config.toml
model = "encoder-decoder audio transcriber"
dataset = "short read English sentences (LibriTTS-R)"
train_examples = 26041
n_mels = 80
hop_length = 160
input = "log_mel"
spec_augment = true
win_length = 512
tokenizer = "char"
vocab_size = 32
encoder_arch = "crnn"
encoder_norm = "batchnorm"
encoder_activation = "relu"
encoder_depths = [1, 1, 1]
encoder_kernel_size = 5
encoder_stem = "single"
encoder_widths = [192, 240, 288]
encoder_rnn_width = 96
encoder_rnn = "gru"
encoder_bidirectional = false
encoder_rnn_residual = true
encoder_rnn_layers = 4
fusion = "cross_attention"
decoder_width = 128
decoder_layers = 12
decoder_norm = "layernorm"
decoder_norm_position = "pre"
decoder_activation = "swiglu"
decoder_mlp_ratio = 2.67
decoder_head_dim = 32
decoder_fused_qkv = true
decoder_bias = "all"
decoder_qk_norm = false
decoder_parallel_block = false
decoder_dropout = 0.1
decoder_inner_norm = false
decoder_positions = "sincos"
decoder_cross_attention_every = 1
decoder_tie_embeddings = true
residual_init = "none"
optimizer = "soap"
beta2 = 0.95
lr = 0.0045
beta1 = 0.9
shampoo_beta = 0.95
eps = 1e-08
precondition_frequency = 32
max_precond_dim = 1024
one_sided = true
adamw_lr_other_params = 0.0011
grad_clip = 3.0
steps = 4700
batch_size = 64
epochs = 11.6
lr_schedule = "cosine"
final_lr_fraction = 0.1
warmup_steps = 940
weight_decay = 0.1
adamw_weight_decay_other_params = 0.01
Rows from block 3 of the audio encoder, named by matrix and row number. Each number is 128 + 32 x the weight over its row's rms, rounded and kept within 0 to 255. All counts start at 0. Numbers have three digits each.
# weight_hh_l0: GRU recurrent weights (gates r, z, n stacked) (encoder.rnn.0.rnn.weight_hh_l0, 288x96), inputs 0-95
weight_hh_l0.119:124159107117149071144122085103145086118151146146120179115123158099073167123174136114137097115106116091098130141148127117168120064111140069116095156106069098145151073157121038141107123111128153169140134140110129130144105174093096152104061198162130169075120114118112140075185053108095081122
weight_hh_l0.120:164149144140107098128094119119117116119132119102198108123126153093160071137108153085113152102086122045068091163142129139150085088215167146166168113122049135101136123135107118117127101098154164135113136123150181158085166161146097148057157165138107129199153164129084117124164116117114108068
weight_hh_l0.121:150120127182212092147101067107118107090192170147145172068155130111134126147164129116189113115146117118075095126143151118143099176104102186133111171115117092125108097130156120146157134132167149126164158220145120151124143129098122131179120100182135029077140096114122160129104088154107146111
weight_hh_l0.122:069113202110121179099126106173163106124163131078168126130107098137092050117081149135131185121130121131058082172076048143110121140138107080094155093153126189119149114161099157118101108159105142120200091159091091112143136145138155128143136182144106169160107119088125126113091081110126128110
weight_hh_l0.123:101105141123127111126156170124137135122123084129137142145096141139169105148083157057141156099066118147118086134053129127102066120106132117071101121183112099160107104138057155114141056116151160118135124141177114063090141182118126133143171142189084104141086137167136150174169105088131063077
weight_hh_l0.124:093137166161169114170157126169188186122144115095109091185106123126096093092161090116131132088119172112111055158127152137122117164154106105086165134152106134074155104162084132163068122198092114137189175124141107124092116126149130059098118148129144098130105038092140164119115078110116113109
weight_hh_l0.125:122153087162157172151144147146235092166157207126152098093137093134145118130097136112167099049093148180076098103112166226115137115183137164172152143106120095138124126094116128150121109128114139110111174155127116123143161126160100111100118123159150072125117117158122143143042111150100126140
weight_hh_l0.126:113169152181122136104074087074106131100185131117152118114139105134117166150104124145154097240069113079129165166119106142141171156147121104154128084162149150108163125118107113171113111173138126109141157108114114203102077227136117145174069101084104150147097120114143147085109106107131151128
weight_hh_l0.127:109087166089121150130135159139123155137123129140060101125122110145173144120169111048105065096158131088097099172114129128083111175140116117138185108122079111143137095086154135111188097148043124121128141114213095107108166154151165126153127183107164073103147158127172175133108157158186144122
weight_hh_l0.128:134137158149183125062113165132164127112136205116172082149134116177092159134128145117129071110100119133073098156143168137094086118089146126124178095123148093077095123165078118121123113143118128196084158188143156163164134134193129135140119113178106106143114123090103120105117042097163062155
weight_hh_l0.129:082103154172192122158086140115083125107179078157133113127088112128048074121122104123140122079121188143134142159182130162109083185140145113148167180113078093083167143090110109097102093122142162153123140122100159130142184124133190137132185127146106103160094118074119082175086123143163107095
weight_hh_l0.130:131111157136119109109185139160136114166101144083128161100101146114169123162183126142164136072168104042123128131152137148097089100177144133174095100162172173129139129106129117126137105109151130094101019130102122153146101150123094105186118137208165105131172121135180140191172160108138100082
weight_hh_l0.131:143115102115133126157198098153093122173142138116145114126177137112151122127193125156082172116168110157098185146113097092142143078139106134168071175090125123186123134133157184146145145124128142081145205105130089160175123117090126122065132129225081121134096102177142077162100177146117113118
weight_hh_l0.132:143117162180159130110126162175144087144147144129122125142127090186093101144123136160100126078085129139164092065148145156124072098108133101078172164151132101058058134123142105118122094092175089121149081108081114077139124133178136131124126093129067165164086148116080082140142119129050065123
weight_hh_l0.133:159075077161096182093115092139176171127108131121155129122110148142131085146138123137079146122075096125164113145019197131130108156125081090099174139175156193127149125083102155120169155079097160129177141133115124134079185157139134091072139122106100091130090093109085126146136129105157096126
weight_hh_l0.134:138170150223139154142190112134194124144132079092133085134090117089171129135146095136120185096108138161130090158095128152072105117159109104139148136120084189116163128106055171129119130160147150110090119123158125166078132164151165110139150140113173141092116082105163184160156060149137073108
weight_hh_l0.135:092070106153141102176095114079160147088124142133122144100146121138113095129123083098126150103128156062085090131146085143134108179107098114133122185076065143085156115106089154099132108147086138107157169146114094162132195148232116114125131178169120143139102147107101160189122111169082074111
weight_hh_l0.136:138171081111148068133191159136128112091048173108109144122098115072090153120142152129167147154116144141129122106119183116180110106133151152193145100096131160074116054154053157139134122097115134184122124141164099135142137162178131112157151131182183146147182107137142121104173092090135105185
weight_hh_l0.137:112158140146181117085132079089161110095115130080158107091118113123117095143126046148136161153127171138135114140118122177102219152169073154090171159165154114156134138149064119155107174166146106067186176138102137139115090076135149134127163074096111129140096070099140126153079157121111166110
weight_hh_l0.138:088153122144139122089075139092183125135166132190140111090127115192086181154080074105100122088135116118083119103110139199127093144133181127111192174056095111123096090113178160094141119147100129121118135142132093104139165115151153103136101126126135112095148113117168172163039122144112056116
weight_hh_l0.139:132178176166150109149127118135150114179141158100139099106168077144121088124149126077165105064045111162154139120189203150070126104145112124124159109064147153074124118128130149160139113175171097087095123151118162191119164117117142150075162130115105161140134139114152141149097103176161133053
weight_hh_l0.140:159106122142116119194172185125178158164125098133135130133136138105164140094140092114134124058117126125116065128151168154175062162151163124149084106128153061160114134162088158174138125135118157130152110127133136184139212235100111138088132166147163106142113093118160184098111093106117102130
weight_hh_l0.141:153147132143142118133119091118129097148165046142148135094164184184139107092155105102148160073069144139134117124146148098088102037203135133105179098100116080122100143142144165122137087101103108123126129116108119176140073132072167152110169159173114166138084063154150110156165106136117104069
weight_hh_l0.142:180132168188154134109132108075140119130162116094167150119107096139135067152138101095107125111072127166103086094182161142110076095150100216151095150108212102094124094097144111073136129152125154120140144180161107087094148155165147102107136091150156083151095101103165159117073134088126089093
weight_hh_l0.143:127090122104143159119169097157137141133129158077130146170109157043164126126157104127069173129153147146208149131138129118109107142095133152155091109136142102159077190102095182100140128131099101160223078176115098167195128159113149145092095135136164103080145125168097149108121126086149133188
weight_hh_l0.144:142139159144105149161183129138131152142176113076144137071161171114114123097144142100182118079136154174097114169113108139080035062131135084073194112099093131100113116146099175119121119076121108146169127144079156155189115156112148131111165140175079091151135106140091101106137059109091125121
weight_hh_l0.145:126125159171137080066144127108180140093162101095098107134109115147156129149187089147093187080102105138064096089116135144096082137112143162066120085200117105129187100078100146094157140124141196178146115158157116161070115119167131159106163144139153128137103069095173168115117106105142114110
weight_hh_l0.146:128186176120100138052131097095162133145142122089158141134126126120151103113087130103122084097128112180022115174106066138139110104117139073090139083164111071155139110111140162133086138087127164112075175167167126168112111155073108107117130147147102113096103078124167184078124100101155155152
weight_hh_l0.147:142140122138123162152117102124111085145106108176169159175138173024079097154108125138166107068100189111091083169130111074102130099095126097089139104133110155136111131099131152137094146148130146114115120168109076107143157125146119061123186178207112121124187134120155073100091148092176108118
weight_hh_l0.148:106126155139165155085185117076126088150097135114216114059130109125121130088134089114119149085137113089124109168160113117102094144142120092148168137100148103104119157145172130137185094137140186145140095124120117226148119177125157159158130109104110154176056089139153133201133084106152127070
weight_hh_l0.149:092113115126111128118143160132131099145061107152100131155145116099135126163186208115177080149162120145112146123133156155117103126093123159121043161167193135149122094088159108080223153140083131167121153167114112121118169165153109133147082087170130117123140147097131130172142031112130106167
weight_hh_l0.150:142143165165084175149124125102159108148134127129148146117063149107118157178129098130129094057127101069155080100148051109095058077181151086138131124120069129166130133100107148109166163110111155155156145119186162171111165133160091116152146138129177140101125126072094129111160115118063056126
weight_hh_l0.151:085161161170141132098154109096191099177150074154186166068094155093151138191175076133163091119093124142058147154156133152152098074128119122111127109141124097145145110166180155133180089119062123123192145167166119102118075122135112130107150112117136114141108051093131132166133143124091098138
weight_hh_l0.152:149154116202170110119097134094134130109128113099099129183117130099196110136179119168173089061138141085124121076088151143125074107145135152148185125164157140166181136098216124098107088074099103093154132144159096130115128071146146122128142130107160073137080110153197142153133142074129134107
weight_hh_l0.153:172095142151142101107182137137200152128189131096100134103163133152099095149140134075112035093120090060104086136123149133138101153081071088137119089194078122184158136107131141109134140108122081138073189149122098128144131186166090121147153176140125157087124131145140167118107079138145097130
weight_hh_l0.154:142138150164137102078159117131139064147153106130169166121093105163141080156146087145126126088088155133096139186133120125092058186102112129147113111142122076174098115085088151227190096110098148157170124096130134202097155098099125136101118125127123154125134100086131080125122056081145094108
weight_hh_l0.155:094143121109103103103127121120134092134141146105187141153105120123108108099108125198182084074121107114072149120119173173093063166196157109096100132115099091180136124133070118167114091153070157206199097114120110157153120093070126175164102094138139150127113103068165129107141099109124112110
weight_hh_l0.156:113112152165113087123154150153150141144137134127160100121079148188095091105121133171149109059078106169161109097090167144145069120109142119109181119125165144090149078095135131110187160107128151153126141131136138130102121141084093115031123099113074125177107076037141146158142071103108087088
weight_hh_l0.157:111146123142134132137154086052126149116079116121153118118100175112140138124136100117136140092116121148102089213108092125119067128135207136085134148132087123188165084123098127093099162173112119141159109119155111102213147104114107107077146090159079104104145117170138027148101133112105071099
weight_hh_l0.158:184162169158088107113088164105171146101181141106132131114175128140123160074124179151151103058141191174064107153130137146074070085135118104087134137131111123093124144120079148109101142162143142126118094125129133159175165190083108147142110122171080178084099156089095091114103082104133096088
weight_hh_l0.159:180136093140142121105127124087188158089147125133122092114073117151134104095078039104107166096158172137133087153106150146068062109194149120119096053113132117097140154126096169122126108175157132105164083108113126114105119161110157099115147037167154152138177095079148117167110132125132107098
weight_hh_l0.160:120165134128171083148153125159141118091109138123131118061114103139164139114137076164139137130091090161127110226169097152124122123125084167095088175168077125215094150119150104185173137193125146094189159158144125178165086106132113127152128138115105095140133100136187088162082108092110114145
weight_hh_l0.161:138150161144173073167180092101192118130174140113119110097143191143177119083138100082117150062090140113130095093168123138114111134191077099100115124117125086157164125093115156158191108135121165146124148124150124189162095154095184144171137138183152122140088101189138164162135163139156109072
weight_hh_l0.162:071138164197156112113118155148127143173107108070124086078116097184156091092141127200126102083149131136110083139136129149076077059165083104058155125134101120128122157126131118135146105134160110094110087149130132093119167102120170096063194148149130084133160076109124101176140082138102124093
weight_hh_l0.163:149117163163116121124134162047187121139111133195111111171090154104167143110125130135124043073150075107117069196197071112160070126175136129152136146100119148137130072138097125126139110120121118129176122120144084114132198142121108090173182151133096073169109112125119122142125115116146096087
weight_hh_l0.164:112159167186130060169161135087146183130177138170095104138148116150151117107116120121149113090070143133122044152172107105097090129151022103125070176149176150154173114172096103131115141173136122094161181122131134124106151114110116098087149091119114143153133127108128117110197126110153123069
weight_hh_l0.165:110121115156150119132126170142161115117178125167118165121131129129114113152129102120158118089091142108079041178144082121094083133192089151122069189139147153124116040164091108125141105129111124107162136152107167139136165066142139049138192103200103162173137112141164166141119092145109094133
weight_hh_l0.166:144186200181146121159152123125175162137145124128095134150153097175080109136083146128146099121107109143099091131160141140126067106113154111129167100136144172108083058076165116110144129126172126121137120134096119071162106144111105114131186154115150161202133037060129143119164103187093123080
weight_hh_l0.167:120175120112160116159179145156144096143150136120115105086133162104063100128109146111153087065117140131133120174149180149083076145196117104139146145142139171129138134087106155152150070096173142156097210114090103176173134131137155141126186121134141118189106133166056135182146109100123110050
weight_hh_l0.168:142138134166204116167121120094127131153094132160142179075204160154145141127114151096110123052091141103091107152151184158111109118153066145153120106138128110173109129111136118135185076136160167101068130155125099108135125153093192127129136113186118124097157121117127102194100085159124089041
weight_hh_l0.169:181130096112184077128067121067087118083164095090100119121113146172175117143171116137147140135136149109154005170137149132158113120142140138136150194138154136114124087121115126103169063104099117141160140124117103126168113192110133077122197127151166136143137062144136114135073116092127130100
weight_hh_l0.170:182150126183155116122109109117157089115175075109144124096146144140150118080189119174138120078124107145078057167134130111100049069157107178093113158168089081195106152126099119067148103145116137131125094112115084156114102120077146102137159116148098105182136173100137094136115093115135066108
weight_hh_l0.171:108155242139106133107130142128171123150130097097145120152142125121062166098108109176132154091083127116111110207119108147079096146132090103079173109173096090156147109186075095153128141181129099148138116159106102179170121099141088158180124172150125143116097108139167113093179118071144127150
weight_hh_l0.172:121087141126196121213084091066126128031143069162074091120150161102106142117144107106135120071134141143118045136133126148130125172133141107151163177114109132075119125103096131101129136136156170155133167136080071128109144163137118181129221134157151117095124128143132111119089119102156131124
weight_hh_l0.173:144165150155145120124123087095162133150142124044110128111106086180118135122078070143119115110132106108128156132072114181145133084127119107115148108138139138070116136110201196119170045144163122144096142072111108160131132188110122166082102158122143069068156125112160175145045146134122117111
weight_hh_l0.174:140076088114140122177108156126126129177147111156117174089187214102122135174102141127156091092103149075130074175147104127135089117107105173143080152106103132163114069136080111141120162133139136136186169160110122129187152124168107092073054129151091155154094094197122138127132106118107082147
weight_hh_l0.175:149148181162119083137104157099111097109125134172060117145165164117116130095190107097132103132090164145110116173191068128097086152175099101096132155113136080135092061154121074060114101126135133139148154129143118122102136133159112141126132180137114108166165143071096100072204095169158114076
weight_hh_l0.176:117190099154187123102096126079176111085129099108107079140106110165129081111082155207149126115135156159148128118068172084126123101137132132114108198157145143140110145138116129134110086062154128149126088141104145097157064143104159093130171093058084111177174095100149104197103125158153125140
weight_hh_l0.177:097138128166130077137193143158102146189142084133140125133110125085136136076121150155116136103155153175130105129169071190068096127125104152111160182138164103180126158051129116122171166146124101181152170093181147136133142138155125093063132068141196110127109073126137152177132142105152091155
weight_hh_l0.178:154214163122144074162146137102115088109203059141081116167159185165080181147152108103146066128119111122022119120140128139139124158138093141106127166141133139127111104106145082117172102125121081128134117132186152145120129129148135105136126096105190211116118081142164159103133137153111138118
weight_hh_l0.179:119148121166146128138158114079143113170142083107152147110158166173178102104104135201104158091133088108116075157147180171136115114054132104143129145192139163143152163085169152088237163166093133098150100126137123131145118121095126104142128105155153160087116124137203077130131104086104080125
weight_hh_l0.180:140117080144118096155129097094169143090155206135141155150111089135157148094091108148099121104114106120121109165122126181184104139156147124147113184151107099181154110099146132050200101188095167094196110138149153187173129152138092128140138140153104138156150130143158145135104188126045077114
weight_hh_l0.181:178185141165152109158144125177121092172104141126148116178109109082127133126115166095106176051113149198185106206089136155146117121132119124121114145125135131139066166130077145107095175086135156153118108135115052090095113135126139094132122135122185108159131211095116132092136123097078083107
weight_hh_l0.182:131161155133212109160169157139104106106112110115099103127158124164171139122125144113144176106172126124117095134172112137100140110187109130077119176104149140132154122120125124102143128084127149145117100060132085142093145138171179094144230131126138136200063097102147132192155164184185101079
weight_hh_l0.183:115106156133152105086146150132154124113122166122125113140117117059121219071089142074181112074139145113140068137154121170047133126169090085100143127103117111098124082115074056160121127105187128127108084169103113142160122101096119110169133099129153079138148143094078129157189094087132117107
weight_hh_l0.184:113078112162112073127160148111184166106158155062099120101187103127121093131198116108163130111168156093046088152101135201110093158120098151097158140146097102123092095144090070115098121155077144137157155116111084122130194147134097128159159149155124147136099095125142141150111096147184079175
weight_hh_l0.185:164076143153087107212187159127161128159180104158132136083136173134104086157108144080115090092132156131165104150103151095077116121144103187098109118109147140043114080127096122095153112108130119107104145161146099133131088128106117104068124154133106157139146057134128170082100093130131093040
weight_hh_l0.186:104101131161095097134119167119156113144164159107069218136094169172095187114124112064145149118159150093080144152122104152108115089131115127094117104087073087138078059122076038088128133094084175116131162162116110141118123097123089124150130155146123183143068119124127164097135112171108118122
weight_hh_l0.187:119134063092130132119113130136155121092130107125114154039093111160125115117113161191180212097130075103185122101120104137108109134124131104130174157126159133170177150069155152111216103118063159164100143082131149156167161160108088116118184112133165145146100120122172139160119175113113103098
weight_hh_l0.188:145137184166146135165137178100150119141158158117128108150179158156184105073135134045083183101137157150060107190132089222090094098123112127128146091091118138147102117158136116115104107098140190152102134126128132105142117145091069097133137183157124097168110165163075125073122124133136101106
weight_hh_l0.189:113178116145126108146169177117156151141115155118184129184138129103164161091165156131108174093126098146109112168125114143142057109170085129087173114180068117186105100156115093081072144099083123139157159088181159148134139136176101146105132166135172123073080149108152161099206163149110107122
weight_hh_l0.190:107157124180142170124138147063113125103117115175134094133111101125135119103162110161097186119121112134151187137069144093070102153161145068108158103141109114134144151109112143134115129155149107138115132091129163084118075160050125218138146135105143142097139179075062046150183126150161173138
weight_hh_l0.191:142134135129105132119169108131143207166152144059130113104124139122105079081122136182153209162115109115134077121105198131129099085119134128098133106183164123112141134094061114105155171172099079107177139099112143157164111160109099094086153121136142158122152119112180124087126091079120124224
weight_hh_l0.192:190133071119141041124118086113130154117109175154105093105128116149113137102160064094132133138174139164182111127179120150114145117157096196170131169071174036124110159137133088112162116171166121125170115095098131113174084141115140125113135082083142126174154131083100143181148120157093141127
weight_hh_l0.193:155073130132119115084083171093180161167133107129069115066168074137098126090122079082111170109089171109180157131150168178138118153117181115101154124152119130151118115163148108135080163113131120116156140099140140186116083128147141159209152170154173159175077135161118151085163169129094097136
weight_hh_l0.194:149096187155130137121183117139117134156097165109149126172094115127127132062117135132067141160137139092129079099073083084101103106146120137065108124093076147145121099107100123101083104127127124157099081147159071086111133087132077098145109225142125096135202171096117091082178131145171127144
weight_hh_l0.195:164168151215139123136124108078176159112150114133144154119147126133186093156137089127124134112127044123104097100125128156137100105141131137126134176195127164126161112130142144037176054157078122080165112112144111132062120116127131092147151126093150129070174159143203133124110163100089106148
weight_hh_l0.196:168134146123100113146122153116139100115121137114139108151181115092170143122087120089125130108093132140113157152148105215133142174074106132123105122105097116205141084121152101146115155151101102104157167087183186198188147118133091119152111118183125121105093152187185150048137171098078078106
weight_hh_l0.197:157179114129177098122095137074102133067155101143101136163110138105071174170103158143193085126080142134117128064129117159130135170155175126125129122129110172064103141115099124096085094066134136180116110139084110201103138128123158130219146114093140125117126145156142143130140210135121183139
weight_hh_l0.198:164135100123107130084158112160125072222131137113147035143089171125133037147137096141073165128138127192161117132145105151166104072106150164140111110154097120161109170148082144133108185158137149094166155173150098141127108123117213126060141137146137115122148118156109125138163133117116095140
weight_hh_l0.199:138153119183189089114122135110142186115161093098131063086100120210125080053128102187143154137142127166152129150152153137098114129161104133125111168076148107150164207136154101117147101120146120108130156102123142101166124112127188142097150092126075117165109089101117094178108089158153151050
weight_hh_l0.200:120128174119090108131182151138175117145116112129115130228107151110082147122069161178148148109079157131118108144098126200101104164140131106121088133189141207163117113108082087099075107117128121142138116153078095124097162149157088108121148144131132134116135146144139166141219133040117105141
weight_hh_l0.201:144137164125201165154202132039138128158136128104091072109077131138131157035128116142110126153173120134162102133139109148070148168135152107073119140100121140137100189142143175123112092208130084145118127169132113114157060083115143120180177105112101098080144134141148123147101119142140146111
weight_hh_l0.202:143183155197170128084137138117110167084165093091093135125081086106136150071134083134098094099130098145072102149172082186081103134184150111123174118156147104126153142078084136094151066157094138132122129066172174118125160111157150121179136112135146104102147107102160172148129080067109125142
weight_hh_l0.203:165172100124133093107106114169148163151108109150084073145103113113046158123163122190124159118112139182134142110163118114096145102093146155112219101110193140062111143113116106148098120098136094174135171155139123110120054106180178110133172107119141106158084138100079140127145092115198139161
weight_hh_l0.204:136134097107100106102210102193194138101111136065151095097084178175107173089116146133113199181156151155136094131138108169152128157117112120156091150112118117167118196115088140122136145182148194129158111094146085135125123162111168131098153165130137133134114088163118174206147104142164122101
weight_hh_l0.205:130063119102107171147149090094162115158084120086151084071115184108171122125159092116070178075154133125073131153106121164102097129122131099094147150134100085125107115075101163154147117182087159133149125142186144148127145148134054143144128170157174126133120148193141198097108158097102125193
weight_hh_l0.206:083131077098191138145141095155089145112114130095083121048114108165112166110093133127148108146148110138218112101130143184141136134118146081154117140033135103110122141102148126133171126120156203129100107120098079167138137144158196145167142140062112134150158095067118154160122119156083093115
weight_hh_l0.207:165105151107094104153145186141114101121071080078107037148107157078110162118112127148118162108167156088116157087097160126086116133130106127093151087112162116086129177091115071150086153138135118196137081139157127105133167122187129139104099123087195105132183173111074153135183128104147131152
weight_hh_l0.208:184114091091138096184175177140145167173069138101099078157133094109109144064140167071115117093097118159146151185126156164111094103141176165092186143168140125086090182103114130122154106156143165169085115146172091104188142155121129078109164134110129103108127151135113179138140078170135115149
weight_hh_l0.209:124114131090140160171131142120117118160151141101151109069104097129062179137159072090141150126097087152135165153145071141130118150163135161115219090142095117161140079080090123158141139169105144134170169134110180167160123132144131175085104141130140177135067137151207146194125137079161103163
weight_hh_l0.210:145108143150147100162141106117045176130122127141105158112108137124177072101149178056048146122183102124118104144131112112099109074114126149144105152114112096174109165116152109068149098132141094124094133092116138060182074135086107098111139099167124064151190158145106105127122121066080142156
weight_hh_l0.211:142108117116067136139166116138140147138093133121111129142127125078113216117133156099147169116154142088088148156142070146100123174159095127116108115094116111142133123095055120175113133209106132122122124078158163198156149142101071161135089158188172113074107184161082156098141117056107105139
weight_hh_l0.212:152086166181144085094192156095121047116084108099194187173151138101128096078132176141116137103153160141111157144117143133134104149096138092110153098152151106103175160141129105055130140088091141110144125173143149144178155117105112131131087148204145112132082072172081186130149123114098112109
weight_hh_l0.213:136118086102091145123150106060176165150141177046079129141138090113085143087168086089068134110075100091123156111112098150136139144144108200138130123116131120116116146080080123143112111158119139161157131085125125131122156196191088166161062147176135148145080149166138189099109159104116108136
weight_hh_l0.214:149124170131110094167118147097094152076154124128150182160160179143152126116131101109113133100117088132109094126150124122139098121102158130145118145139093164207141128176172088078169068135087111093153140111179106114228082080062180081103139169165081103148140093194130109137102146122124115128
weight_hh_l0.215:128089138125091146109184132138119168122062157091136144137082096055113190067121154136098115122179138128169115111056130152096097118130127137068089092109103112141097115103056147160068136172127168131145085117191128118126189121143119106141141173140177082085183158145121165131140158114138114167
weight_hh_l0.216:129143091114110165117146139117128167167129165157117117130072077159221132114127075115077254131137120151124119142145105140114132122147119179139082164110145153146132169122122183128171096159149086073135125098099120114135133100090151132107141071094129096127164146151172125177104208092130158159
weight_hh_l0.217:147190122125134127138104115093098100158118165152154106213126108142151091127129113152128124135080144133151151134207077064112143079174109176164078126097123146105124125158138126101087110113137042114088166153147165125124097060112119126138133127159084108162172118107099034106176166149138102108
weight_hh_l0.218:182112091077115091057176164126177182131139142078140095149096151147099094071106072101089155130211165117129120159139139200095111162128174162168158132107140119091148172138119112116090130150102125117152080142133119046152116124111130117090108092143161119167199155128117137112129089155132129161
weight_hh_l0.219:112133170097074132142076160094130132151163162113147111205123181163137120162115148039077083120168106105083147148145126132180152110102148157135097091154116090148121089120158096136123137123096095141100164120138138090176084124115059175151037142152093142144120159163152168082088101131095140143
weight_hh_l0.220:140109155140051129108161142154130105150047134150190041165072135107096120133136160134095104115124128091137141160101081166099095183119182131125187080171091113168081141110132097153108150159098162140100097106139157145127140112140087137117064125109142122107160177104099127089170101067147121174
weight_hh_l0.221:118140133123132146130124107119134166104160127072126124112141074178143146063174154177146068104191078168135120074183151121073112117179195115165091124096127132112163163111176114130148124073184137142079102121132076123194122162077165118130177152127133132151128118086118091159138085161128115076
weight_hh_l0.222:100169150087139158063106147096106152067165067130088144179122133111116127123127136175107133166128116163084135135106126052143150153078127143147143105155148132127123095090129124103151139165111010118104164151104128106135098119084107107107119106129175098091163152119156129096117153048141176203
weight_hh_l0.223:152150148131093129157109157188127079156111125142157114126168161174117135068105154101193050096112163086183109176164139155104126138148113125139140154135097124089137088190167086144094138110145101071085162133125125079104117092117175094092132159136072110100149106119053121151147099178109098077
weight_hh_l0.224:116090125143156104160109131102106065152065080172149138099178142089138095090174079105115143069155159071132087152175165119117109110133122153108142098089155088108106133154128083139090152108136188142161105206157127104119131087142159090150162111155165099109087144136078123143195129165128121055
weight_hh_l0.225:159122108102172108133085132073159119060175127160109153065180126130125124158129112086127121126115129082125101151130102115124166122175111113088120176104157034174112083121129118128156187098151150134137188138061146105169142193185104181153149114156156184147071131110103123085153120129124153129
weight_hh_l0.226:111180066160133127153121120176074114113118120157131153120090066138162114111168118193135123139144110086203080137161125086109109132154115130169130154104197152163135141151133138121154072107121110107095090071074128144131123045086146101141149052061103116148145116099141107185137091110104155120
weight_hh_l0.227:170111108066105144087103115088089122122098169121133156131136134142106152154141121122093136200134092113174191101102139118154196136084156137155131094094154085103134158095160137166126162109145130158085131111106182116158120140145107198138058107065173179105098182135106115107088150115181189170
weight_hh_l0.228:114143102145136113130138102116112144145114166107097102057105060151117112125120161112194071124100084104147102065179106129106147125202155138127103150128170177113136086169145166112153084154163163131051114112134089141083167124148081097167186126107126159157136101090137172101098131196100145085
weight_hh_l0.229:143176110113169118120091060074054118073155164124107199072132069142108172156153109158116148150153103170133091067108093152171136093104170124149149102095168076162126154107146181144196107086135094145067155127107151129096124166129133128144149072109087142128138157093141106158112147129122119138
weight_hh_l0.230:152122166160119096097189122145128124210092199088181077075154120079131132069120137105117101113165106131126182144120093155146127126115131085083105097115067110165101148127128145149103130145146098127140159188163147161155087140137144170098086151183202114124158119194095137104107156167105099114
weight_hh_l0.231:145101085117107099192127107191156114094145122113135105113147124161123148123141139121150147093118185098093103122138101165123072123161056161141154176114086178127112136144136070165049145077132132115164060132073088144123165178119128120101164149128102101090119137148053161143143124192119116062
weight_hh_l0.232:147109137164118123098103097175131087110151109168182202089149188138099097143145120107098160144112138103111119154142104121214135084072146103185138140177131148084142088171164141094140174037156141115144184161096099115131093117149114122067129155122089160186115084098149139174137132141105127125
weight_hh_l0.233:154140085121186165126089125090117128050114110133110110125101114076093137185117130160108167202151117157155138071072129121164149125141140157150099171113135112080135096123109167128150172158144116122141129127071152094077160147161129165101116100059163150136161169133159120106071147103154210189
weight_hh_l0.234:138127160136089142141120160136071082144028129189169124176118124079137083138069126171164135142073141140162115174140158069120107133140136052115106109117149157162147113150174122171104132166125123117140122175135131108153180085117123122130132105102131075114174113096134023124144156080144122134
weight_hh_l0.235:079179126155186084109086193068152106123112070176102108111096126125187144050145065096109106105101150118048092146143098155132131106112125148148148153107118086142169101151083090099105075150137124133120149141157129081101112118076170154127143178164137145157121075102154150151152125161118108089
weight_hh_l0.236:129078128115126152113057155123093108106153149159090154095170138124133093149150189094164080132122097145156152066131185106174123112086139164122125118115120133022141074145148129167143104056138195147085134146126123158114141148156111153109138185141105130151107109149093113081113133222129107106
weight_hh_l0.237:113135017128127093093143150169181127118115118124121134168132080155093152108100106141124130111128123160154122053189122177119137143139125176180153151083143169107154191142090112108078131129122091119151095079105169123106124122153183111151135050092137085109150109135107135200162140153071139146
weight_hh_l0.238:096105163120140123176080135109126158097158123120072130157143099182110175032132088170121106135147167129120114156138128113170121155131154159177139145038151138092154203129115070154113127146139063116128092098126126114176127087082136135135095119162138101181210133135157096171117147155166128119
weight_hh_l0.239:144142116072095159103101127129105114148096124162115096099098123138062139181130112183139121097087161146165118118177087119123136123121147198111167117087141081111132133141143137163112205115132124149142156168087110149119088098222155128071107084107126130165080087089137074203128187145157144112
weight_hh_l0.240:087075153154147110118153140157175185139149128192143114140143131123198095167139145112090175123128052122092106135112082110136083127160104091104038115183147190138117080149138153078190099181134152102166137155138096080145138145111110086105151129125159171141165142127158128115097125113158122182
weight_hh_l0.241:149086101149165088139093144127159104112132109158089091177153124127095100076131122105133132140141189129144103110163169145128135161135134117150149142060126101096097185179053101147053163073134121146140120146084123109062145144172155096151122098098101121101112106099054149149196079173144146083
weight_hh_l0.242:169172135122180114150100140128085124128122100108134195102100064138095116109165121126139096122140093100129138122162190140189178131151149142188137116096204077119159138156167142120110114131062118120052140108119198157121098078100134133134124067100159157117109091061165097118122110070137118099
weight_hh_l0.243:142160115129124077123086075134135027136120109166175145159152123101068137148084145166189105127109156126121138137228106116094119138129143080152167073091112110151103159167090089156067137131156084160121146144113110201111120104118158107124151128154122139064067106122089122114145105117142123094
weight_hh_l0.244:154124120137083101195181127160122177123103124070147075158098119081144133043122200173119098122153111160154101147129143138104095130147159121110119148146105135190118170108089115136098115166123128101121078118172069125120157076109119109155115149159183117107216155176100154092162140144085094154
weight_hh_l0.245:151145141116108100088090140119099143152117163145134095153111155119095115180125110154101080160106174123172134169122162126161153144105122152134188116162162062080023111157113102124096204079101138203167166186138120091136136112176099096102099090113119119146075129117081123109173090102118132135
weight_hh_l0.246:174114168115138118155116163116104086119160147157133147158221136197189108139153120080166141114110140150037144136186102116090141138112082137117139124120080134171108102136166112115096128149135071141089175147103172116189092097087132144116152094187092124118116115178095082143071118155125117098
weight_hh_l0.247:081107150102128143138110155130125070103137157089146103114162100166185104100116120131122162109149162128087130158114120134100103093186124114143068115090091207126118119143072140132075055116155149126111071144123109161107130139084172132171142176145096115126147168150060140138088069178144137038
weight_hh_l0.248:088124107122178065101122099133090089124138119189107157122158099142100121189144086151105168146120122111092198061106123079137158086086120146150102114081158101130095155182086090152132143076133113158099157117096201090128097155117130209115111110117127171132146123121167070122169126100155166157
weight_hh_l0.249:141107134111125150116093119129125150090171161127119148076108096218131150161150136124133132117129107142129133111151104110156175151161111126082117182095090129079157138130114146153117119094114165115120127127098104128121177136152238129183152190116064165168086106109121163184091138230158138086